{"train_examples": 194171, "crop_scale_min": 0.4, "horizontal_flip": true, "norm_position": "pre", "parallel_block": false, "inner_norm": false, "shared_expert": false, "conv_stem": false, "layers": 14, "projector_hidden": 512, "muon_scale": "spectral", "orthogonalizer": "polar_express", "final_lr_fraction": 0.1}
Rows from block 5 of a small self-supervised image encoder, named by matrix and row number. Rows with one number within an expert belong to one neuron, the router's apart. Each number is 50 + 15 x the weight over its row's rms, rounded and kept within 0 to 99. All counts start at 0.
Before each expert's rows are labels from the 100 images, of 14848, where the router gives the expert most weight on average: "colour at peak" is the nearest of a few named colours to the mean colour under the peak; "strongest on" is what is common among them. Only what is clearly more common there than usual is listed. The data: microscope photos of single blood and bone marrow cells. In brackets: how many of the 100.
# router: router (model.blocks.5.mlp.router.weight, 16x256, trained with AdamW), inputs 128-255
# gate: expert gate (model.blocks.5.mlp.gate, 16x64x256), inputs 128-255
# up: expert up (model.blocks.5.mlp.up, 16x64x256), inputs 128-255
# down: expert down (model.blocks.5.mlp.down, 16x256x64, transposed), outputs 128-255

# expert 6
colour at peak: purple (46)
strongest on: cell type: segmented neutrophil (54)
router.6:53 39 45 33 74 35 61 69 04 70 32 51 45 59 30 64 24 96 93 47 41 31 62 55 55 47 38 45 72 42 79 84 48 42 53 45 66 50 67 38 15 49 45 23 42 70 51 50 36 58 59 43 63 39 27 51 65 56 71 36 51 55 39 73 41 69 35 40 32 64 42 60 41 40 50 41 53 45 61 56 76 54 63 33 34 37 39 60 48 57 69 40 44 76 68 48 60 52 76 72 62 38 55 60 55 49 36 61 38 72 72 39 45 72 44 41 51 53 35 71 49 46 44 46 39 24 59 45
gate.3:32 41 52 53 74 66 34 55 49 39 35 53 59 55 69 52 75 70 41 33 64 54 39 43 88 65 45 30 31 45 31 70 60 46 53 62 22 51 48 40 52 51 43 88 80 58 24 49 52 48 18 55 41 82 32 34 48 36 40 47 38 56 51 53 64 27 35 59 24 50 32 26 60 33 32 56 38 58 53 47 40 60 52 34 58 38 52 47 64 80 24 45 66 48 47 49 44 36 33 59 32 83 50 30 66 42 46 53 59 36 46 53 87 31 71 25 53 34 54 61 58 39 40 91 41 58 48 32
up.3:40 48 63 41 50 47 39 47 49 59 46 47 65 39 35 59 95 80 46 57 77 66 42 66 74 65 50 47 36 44 47 53 52 66 46 46 40 68 56 51 33 52 83 60 54 86 33 33 50 42 39 59 43 64 24 37 64 25 45 38 43 45 52 44 80 21 24 46 40 68 34 64 58 34 36 62 56 70 68 42 54 61 19 26 58 70 69 41 54 48 43 42 61 53 53 21 28 37 38 65 33 61 45 48 40 34 14 49 60 48 55 65 65 48 38 38 65 38 49 33 65 31 42 55 53 30 48 73
down.3:43 68 45 50 59 40 48 41 32 48 67 60 46 70 14 45 52 35 52 38 38 48 27 47 44 58 60 86 56 28 40 49 71 60 72 47 45 60 36 61 22 58 46 59 61 71 51 57 38 51 53 40 39 68 67 31 57 26 40 48 44 59 37 39 60 33 59 40 35 28 34 92 62 73 31 53 63 61 27 17 59 46 42 57 51 42 25 46 68 64 71 41 46 54 51 38 50 34 42 68 79 51 49 36 27 63 38 58 59 60 63 68 32 81 68 59 61 18 34 73 65 59 42 58 64 52 45 72

# expert 9
colour at peak: white (80)
strongest on: smear: peripheral blood (89); cell type: segmented neutrophil (67)
router.9:60 26 48 75 52 57 55 19 65 46 36 64 47 28 52 36 57 61 33 54 51 32 56 77 60 52 49 59 60 69 66 37 56 54 16 21 30 77 75 42 60 37 47 59 71 42 49 61 53 16 54 47 26 62 59 71 30 42 67 40 55 43 43 44 42 64 43 36 38 37 29 29 52 44 50 32 40 53 62 37 58 62 35 40 64 49 68 34 53 53 49 56 64 42 33 56 53 72 46 57 63 56 37 49 39 58 51 57 37 50 68 29 57 44 48 39 62 38 56 61 39 58 57 12 68 41 62 76
gate.3:58 45 29 51 41 56 78 58 55 54 64 36 39 65 63 50 55 56 50 06 30 30 28 55 49 61 37 38 38 71 34 52 58 28 55 72 52 70 41 45 63 56 30 40 32 60 55 45 48 37 62 24 50 83 49 51 55 38 43 56 64 73 40 54 52 36 39 37 31 45 58 41 80 62 50 38 43 59 76 57 59 24 09 30 44 64 50 39 27 80 58 48 29 40 51 61 35 34 79 43 36 83 59 38 42 64 14 41 25 62 80 42 54 75 64 46 47 39 45 61 33 59 75 53 45 23 58 61
up.3:56 40 43 43 33 63 65 60 40 54 53 41 43 54 70 45 68 52 39 27 18 37 31 59 51 51 34 36 39 71 29 49 60 31 40 69 43 79 35 53 61 49 51 35 45 62 81 37 47 43 60 41 51 85 40 70 49 50 30 52 69 64 27 48 50 35 56 29 45 53 54 44 91 50 50 40 54 68 66 61 58 21 21 41 59 62 53 33 20 69 52 47 37 32 43 60 31 36 78 50 36 81 52 32 54 61 19 38 35 49 85 35 56 70 58 65 59 37 56 55 33 59 65 50 55 22 68 72
down.3:23 35 49 50 60 64 49 21 68 51 61 60 58 54 70 54 42 56 33 66 58 39 61 28 43 56 48 43 32 36 45 57 58 99 40 28 35 65 48 52 78 48 68 33 48 44 50 52 41 45 31 51 31 83 43 63 56 14 43 60 62 50 48 55 25 60 63 51 40 41 47 48 53 45 44 56 64 40 60 22 35 76 71 81 65 41 53 42 74 43 47 46 57 67 32 30 33 39 76 64 57 58 65 67 53 52 99 68 59 69 50 49 47 43 50 68 23 47 49 16 34 48 24 18 51 54 47 51

# expert 14
colour at peak: pink (93)
strongest on: smear: peripheral blood (93); cell type: platelet (83)
router.14:33 60 70 62 47 47 14 56 48 57 47 40 56 50 39 71 89 50 23 46 56 69 51 68 74 60 42 53 26 53 62 65 13 34 56 51 46 67 48 44 40 45 60 38 55 67 49 44 61 87 51 72 75 47 65 52 49 66 47 39 66 47 48 38 44 38 24 65 38 85 63 60 50 40 31 35 44 48 70 58 44 27 62 34 65 32 43 63 45 56 15 56 59 38 54 53 34 41 23 50 37 37 56 39 51 25 41 30 51 69 65 25 54 51 57 37 32 68 32 58 38 82 50 49 62 31 48 72
gate.3:65 52 49 59 25 41 50 41 67 64 77 47 30 70 35 61 69 72 32 59 67 48 55 46 70 75 57 45 31 65 57 74 30 35 23 34 46 39 68 49 76 54 68 57 76 63 40 47 59 51 47 46 56 34 36 61 49 56 46 74 72 52 55 23 49 50 45 55 31 64 23 54 41 27 49 37 50 45 54 50 53 32 58 51 49 66 28 45 69 34 64 80 60 47 71 57 44 34 58 58 55 52 50 49 52 58 20 36 54 73 28 24 55 74 49 42 74 67 12 59 56 41 55 63 51 44 42 16
up.3:61 49 53 59 55 40 24 40 44 28 31 95 54 46 40 56 39 81 64 23 47 20 52 50 45 53 53 44 70 27 46 44 42 73 41 57 49 53 39 46 46 45 48 29 39 60 60 50 54 36 58 55 76 50 50 34 58 42 62 55 81 49 57 58 30 53 45 52 35 57 62 60 85 59 56 57 52 42 28 31 53 84 55 05 17 22 54 43 63 32 62 48 46 68 39 51 75 63 66 45 60 89 80 40 48 50 22 45 34 51 34 57 41 31 34 61 73 37 64 51 51 20 84 31 31 60 29 52
down.3:31 51 66 40 54 34 66 53 45 55 48 50 24 59 50 62 52 62 45 68 76 55 49 40 53 63 50 45 56 61 22 69 37 43 41 17 54 42 43 27 45 55 56 66 84 50 35 45 53 54 74 46 32 58 58 67 44 49 57 58 06 38 46 45 50 52 55 25 53 68 29 39 39 43 46 36 42 42 73 67 62 59 59 53 59 68 57 58 54 34 28 23 48 52 52 54 36 54 62 71 54 55 58 55 44 57 48 60 62 20 29 32 60 61 53 53 31 65 77 75 52 18 40 57 45 27 49 43

# expert 1
colour at peak: blue (63); black (25)
strongest on: cell type: segmented neutrophil (43)
router.1:26 56 76 49 53 58 11 38 58 29 55 49 63 26 52 57 52 28 45 49 34 61 69 26 35 49 35 56 68 59 34 22 57 57 81 43 21 45 58 44 57 03 45 51 72 70 57 47 51 71 35 59 52 60 65 60 36 61 47 46 21 42 73 42 27 41 84 37 68 50 41 30 32 52 52 68 32 44 24 44 34 71 28 64 43 37 43 49 44 20 44 46 39 53 37 43 49 38 30 32 46 36 78 36 55 47 72 59 34 46 47 71 52 38 49 55 53 53 54 33 54 49 45 41 55 55 19 42
gate.3:31 39 13 42 83 44 48 49 62 43 63 59 51 48 57 37 67 53 32 58 64 49 23 45 38 54 49 36 59 69 58 53 40 22 67 43 56 54 26 37 64 34 36 46 58 26 50 63 46 37 49 20 47 83 53 52 38 55 33 46 55 45 53 57 58 31 38 43 52 68 92 39 30 46 72 50 47 31 59 45 57 45 25 44 33 40 39 40 45 09 55 67 38 44 51 56 45 36 58 38 45 78 39 65 73 37 54 51 38 17 41 50 50 57 67 75 68 70 40 52 62 57 48 42 40 51 39 40
up.3:47 47 14 25 80 45 43 51 53 54 62 67 52 48 60 34 76 61 44 69 70 54 28 49 41 46 57 50 57 54 64 51 33 18 56 52 58 47 29 29 70 52 45 44 53 21 52 60 44 39 53 22 43 75 52 62 46 57 36 46 55 46 43 51 55 45 35 46 63 59 87 32 38 45 71 48 46 41 64 49 57 54 37 26 34 48 39 36 49 19 54 50 28 43 49 58 37 50 66 31 48 63 46 76 73 31 51 55 37 23 40 57 55 52 65 68 55 66 41 49 58 56 53 42 30 59 49 37
down.3:67 23 42 66 17 34 53 41 19 61 58 69 52 89 70 60 46 57 47 38 55 63 54 70 58 38 23 60 73 46 67 60 43 41 33 31 33 34 52 58 56 81 51 69 69 26 48 50 58 36 63 54 33 22 49 70 42 43 31 49 68 33 57 54 35 55 37 67 41 41 32 28 21 36 49 44 81 49 64 51 61 55 78 44 56 35 59 40 63 64 65 63 54 57 56 57 86 44 62 69 58 31 43 49 46 50 45 36 68 50 40 41 65 37 52 48 58 28 75 54 46 60 43 51 60 32 51 67