Rows from block 5 of a small self-supervised image encoder, named by matrix and row number. Rows with one number within an expert belong to one neuron, the router's apart. Each number is 128 + 24 x the weight over its row's rms, rounded and kept within 0 to 255. All counts start at 0. Numbers have three digits each. After the name is the row's rms in percent of the matrix's.
After each expert's rows are labels from the 100 images, of 14848, where the router gives the expert most weight on average: "strongest on" is what is common among them; "colour at peak" is the nearest of a few named colours to the mean colour under the peak. Only what is clearly more common there than usual is listed. The data: microscope photos of single blood and bone marrow cells.
# router: router (model.blocks.5.mlp.router.weight, 16x256, trained with AdamW), inputs 0-127
# gate: expert gate (model.blocks.5.mlp.gate, 16x64x256), inputs 0-127
# up: expert up (model.blocks.5.mlp.up, 16x64x256), inputs 0-127
# down: expert down (model.blocks.5.mlp.down, 16x256x64, transposed), outputs 0-127

# expert 9
router.9 081:142123101106102114153155133160131113123124132152105129117080106134125146130165130131184091145166167144132117107188148131149118124146112107108186103104168090164121166124144131188080161146083134109111125089123121140118099167116145144102189146086136105088092151082169121100131105114166125104129163121152114126116165167148142104152115111094132119125136135106114111073098149157120139103119
gate.0 121:139134176098122144122121137124102110112108164120160118165156132117156135127161111165101126153095111121070104136164142140103131120105145118171097131114113135118148099111157133099117145182200170097129163093148169138116121123104104110134131103129099137108097118135143099103115099166113099114161105111092103105101120158126111150082118096140173124135128130126124147139137145135142129133168
up.0 115:140126174094120141130136132115102110115116162122155112170163126115153142126156111169103133154096103119075103124166131142102126117114150116168100122115098133110139107114148142105119139177205172100137148095144175144107120119096115120130124098127103149110095118139128106103115103173116121110173115128079118105112135163124120148084116090147167129135121134118131142136136140142146138137162
down.0 107:123110162107137124121139125130096139149142159120134120127121118134132133128146128118122129159160130117125123144140135156102102114102110113139129113105163142124099125096092143157130108134159104114145105150110149149125127144141150131142166131125105113122104149104105169093125125114130115113122171126140107186076153090158130129111148127148116096140098107127110166105099159137122138111100
strongest on: smear: peripheral blood; cell type: segmented neutrophil
colour at peak: white

# expert 6
router.6 101:117103113171115133082137118121137149147129139144138089158108091137064128153129125064114131168106143150109115165119136163173131119132160137165139153140126142138129109140114086101144134145184132135107130138117128119117122080173134155142125138158161158147120130148140084171175162155107107114113136128112149147102109115119160130117135182121138141112110106148116112100151106107138147147120
gate.0 090:100136145169156125113168117110130117120106121127155110072132097156125136125154142160122137109144141098119124134100114146147156142103112125110131140139134165149148112131109099157138106144146115061087096086111131100115146130087080082119129146157129144112095112124109094158134151150132106152149097157104123156112137113089135104125158137090125150098194122111119130169125118131129125165165
up.0 103:142123106122121121119096143139115121133127121092128147164099122132148104122094111103098110149139140146117150164138121142123073105133149111182169175114156105121083094153097137105140167127133135148136102127120152089140092132170151150160169140081132102150136094131148141076115130114099149118110127103108141171162115114131102128150100132190119112149084141166122156127124132129115144105129
down.0 097:092176155144137112163110132124138156133121113136095125131110136130109151140095093105114116140133132142097114111115112107111148132149102149155115106113159140148121111143117146135133140123148124135149127140145153099121167129113141108160061102139091125175121096153234087146120136137135140115120129130166093127130100124114118109082096140116119135129157114144101124134124177122185110134137
strongest on: cell type: segmented neutrophil
colour at peak: purple

# expert 2
router.2 102:131176170130123064178137142106149135116118113145152168148144142124171115169082148166164143085151103121172146123149121147116116079133144142105121121157107098130122153112147147103126116117108163126130108150140146147160157130098125129133082158153141130167139142151157135155155147164146170120102088171156136114133152152200109153129143065140109146154121149148125106136121165147122111142128
gate.0 097:130199114146147105065116104120146148112137125117124120167109117117130118146124138099108132133102119123117103116116114174102180159132099144102133106141160159131143121123166133126132171149136137164141124117123117111140126116135158123143093107125132132117126127160106155126126095144132121148132166108156196097058162139137148147110128160148130125138142145129176102046136116126147081152136
up.0 081:098159147124108076097106109141113126121129120143140164094163131125148165153149119119107132082121107124105120128135157111143154132137110140100107100123127130123132144134141090142119139137138108075103106092114090141130135180154119083131117118152127148091137172123091139154158123110131140114120100178151102073091137156044137161125121063114172120165168138104102130090121120147116140150109
down.0 092:079163115082117107132162112128146156135122139133121144152124111102176130145169088160153132130137192084126131121104096111110159122120110115139085116126127132138172110106140172129130131079144141086130152145120141168150177120152111128163100151165110156076086134105147107142145114119130168117145111155111166105142086130102110125141141115105154142157157139136110175125098148145164131143148
strongest on: cell type: artefact
colour at peak: blue

# expert 8
router.8 094:129142142133140114124144117135066166090070128143116142088139099123127144097134159158146106150144131111104126140182160124119126150126145134089171079074148126152161162114162138145159111151076118150097141073136134140070108130097173089122158115136149123079144130145123082138144112132155133116129177119092080140098140126091129139153131162119170116126118135134138120097084101177146144162145
gate.0 096:136179143127120118120137130112132167133100148114161172100098130168128151124117145148108146127115129136165132177147083091100111116120157129104104150093122159162147122099151136132116116159146137173122099101140145136112143124096083124131187137123132123125118153130080132100124128130082137122119117116066069119147152123127152136141154084181110123125160089100094093152170111152103145136153
up.0 102:109107146119137152123117135138103115086131097129125102123125098210120138138130131162125113104104110103156118150095151146152098146165125162183112121114161141090126142129152148137111149114104097171164126123108130123191112099133153131116105136091132152160168130112149127145134094122142108091125137098152154167111121120157151115104096171112126144094159189139145136154124081155102106113120
down.0 100:143153145141125095131139115111114141103108141135111137090145102109147138098143153113146152105149120129134134109142112136138106107153145123189123165104166119109115114083140135112134109126141099157141093137144113116138095105115112116106107130098131143139150156121162074163098099138152140105161129126114118071130124078176112115132139131129093153124083140174131136178105150110090148114147
strongest on: smear: peripheral blood; cell type: segmented neutrophil; cell type: band neutrophil
colour at peak: pink; white

# expert 12
router.12 094:088149105100112120134151137167111135126131130084141092088068095133094157076125116106158117113140126111086130117103118137097086165117153140147143140122123093166110175135135104160097073123103113114143112119111100120116127159090123154104153105116108172134065166092145131134132106112132109081141135085114102074120144106143143105125092139126138085124133154130149092108107151163111127114118
gate.0 092:070148190140123152102138134187126159088144108105112150134145139117130107137111088117134136126096133133095111090156116124116134185135102135119090126127163126152119174077119147077119121150132128099078187149109120142144131100108144159148115130128128180115125130125084087125165148139161125149106175154128122150124134132090137160194145112095122144125163115169145151129114113099148143110107
up.0 094:158160054103138097138138155081133067152102140163126119173119098113127131104143161121139118156134140111138143166085146123143134117124196137095147141116104106101134070138140112155149114106138157169172068135150122167108149152141112094121158110148161099131126114108168119153110102111052121151131073108117168105116135110109119113100133112115091123149139110131124147116109092154118118138173
down.0 099:105142133124118119141088115132138120154134113133169112148084149125113139171108158104137131154103084087127112152155103141086160129100106134139150140111132182141126115054143093100126147105143104118161086155189103153157168122146109116088134139145110113107082121138124112163111145126154109170124118092082149116155099107108134151134138135119145080134121108091149132134149115151166107126107
strongest on: smear: peripheral blood
colour at peak: pink

# expert 15
router.15 092:154115141136122107108151148103155140146185125108181155167148143116160157151075127146140119161123154113161140134126139177115129175109136163101120156114097113100134121110049161082116165143103158157132093126143133137151166129093114117138117158114128094150171140142167121137165152163107141143116102163123142125093136139156117132156114051134140149157136156139159139169100155122156155162138
gate.0 113:133146099133126130155153106114133186097100131135098130176128144135125154135129130146129086156118117127079145131117131125130117145125173130091102121140135134103111163117151097128154159113162123158136164102057094148124132147135177138133146147149133101162136112159118156149126130130166082090153096162157141115092193089116149103119126136124108159091134118118132085102176089118119111131135
up.0 112:114139116106116151118122104137125050149186132109142130114113115145098125111150117107101166097114147112178115133121104140124156123107070113137124115107128119140139107139151138088107097119109121094123118168164149106144151153127094122102125080121107146080119135095172116110147113139122190142081118093121116091181097182134114151153151130140141079165123156139133192138082171134145138115126
down.0 112:173141097143134093120122149106112134120107140102149128151143145142147142100046111126118129152167131124141094119168146139123129138101021116131099133159133107127098162113038131125128169154116120143132090155139144108144129121126091139131080120114122125140099153124178099132157123119139107124155140137120099146127121171092122095150123099130118084130136118168146164115154170167121152078148
strongest on: cell type: artefact; cell type: blast
colour at peak: purple

# expert 1
router.1 100:150124099088144137158117135081142129121157148098121106108092185116139111117144121144164120126127102104115109109138117123117105061140100148127094094066105145106137161114140166156111130113091134120154142112116126143118120174111146146066095156112093107137161119118102162136134125155174154140155127109173132095160109136132086128156105112101148099132148133146106101093145142119141144121137
gate.0 099:105149172117086139140155122136147125126116162107109098062117105112126108134120131124158122116119119091105181140111170119127163149148109107106097115136117116138111127147160113136100129115168099124154179096141132133088121116138112150123150104147141136132079133119150143145110137149140107140117106119188148128118103106118158149168118100121166075089155163135131168155102117129135130126109
up.0 109:091151131145151135134129088112153169142108156131102109141122089111138113125136148141160129111107158126102157132116110093167127108140154104060095129117108114121116105141203134128117141140143119136145213135111141182131137107119106155126155130182120119132104085115102133097096141128159113159135144120141122120159082079076152124137107136091119087126163130114105122138122161093138102155110
down.0 099:143121151158148153080137136142089137116110098132118140158103138138119127140121137132107119150136132136123138110153132116157110144108181111171141122140084113168173104104099109121103129135167127144142121139145090118137138143113134141085163105171124105123125113131129147123153143124127167109142119131096141123089141147135155110131139153155081100102150097079126100157105114099102113138089
strongest on: cell type: segmented neutrophil
colour at peak: blue; black

# expert 13
router.13 101:156128136157119127146113134074114105174110121128150132188125143120152112138091127124117115116111129153109099145109141109129129076156122110149120101133095094077151103132096143087103193150149127132162102126178175104156107106151105085112101148156109120162117132150175084140135153171152126178146106131141149130156086151122104123110138088140170108138158170127147129152135124137160130125115
gate.0 076:154118105103146168109156122106098132130122138103140133099130132099132188107140154097107138147140133164133109109179134145152102139124134165117146136165122148129148177168104147120110152130110117119107141138126128131095146161140144176140119131129151118118095110139070115130144122125108134138100164114077071161041161110132115121159102192139118152152083120132142169144139144151137123129128
up.0 132:159128119118145181130124110106137121157128146111136122111118105134139113128104142124131157131150125156135175117144125120090121131122071113140167112114148154107150156136144150116149148119106116112132108114127087156134082165107180110136092128158117129106141122123056142131113141113137154136130126137169128154136132141083109144142089132141135125096116116106145162074126131138111114134146
down.0 130:137096145156123149143111113063160152134121145131145131103161134127127130105115120145157144110134153109141143130128119122118105110169135112111177122112107138143156145129124121133132135126133134135131086078117127102149087120127118124111132110082149129148161149158069160120131140121112122164129102155100143112076134166116100119110161098126138113126132108096147181111144119152141114124123
strongest on: cell type: promyelocyte; cell type: artefact
colour at peak: purple; blue

# expert 14
router.14 093:075149107132119121117093098078147134153153115145154107168168146140174148144169094125113126172103093126109159134098141129112148131109067138130125154131153116084137130150113116160130119142157166172128153168134145134150165110074071146097083121132122172144125124124089136148137135101102144151138129105090135118129128141107099169135113134122152153144107113107100156139119102129125149119129
gate.0 100:147158156141134121130117157083156129166137103098124161161177133118142152170163126137129105150139149095144142133149122114074147158129160101116100079144128149111151117099149131134130126108146125101122160126148114121072128151081112142120074101141155095129132136134143144148148140163077098067083158138127130107127123147144083183107146092112116163122193137114149155123103122097125133101151
up.0 102:116087124099134149119123106155131145100143159150146126083085118139116143085109134117141169110127107147134092127138122128147107130125099155173143174126125118162121140115124131075118149160105125151134111149144140119182149128131132120162122122071120155160149128121127118111099092101143142217135098108126149171124112099168167074145090181124131061124104083153115072130125136135126137158128
down.0 102:158120105140155115149131125083139153117130114136142129159081092140119113093096160108111143144116153082100121122111152145153154085123077152093129126127131105152112129115092152105096152128088113126115136173155135133146072126168165140125149096125111132114167113129137146143098143124178122134150152124158142119152068150118133099114114122136146135119114122166119114139115155122135141097133
strongest on: smear: peripheral blood; cell type: platelet
colour at peak: pink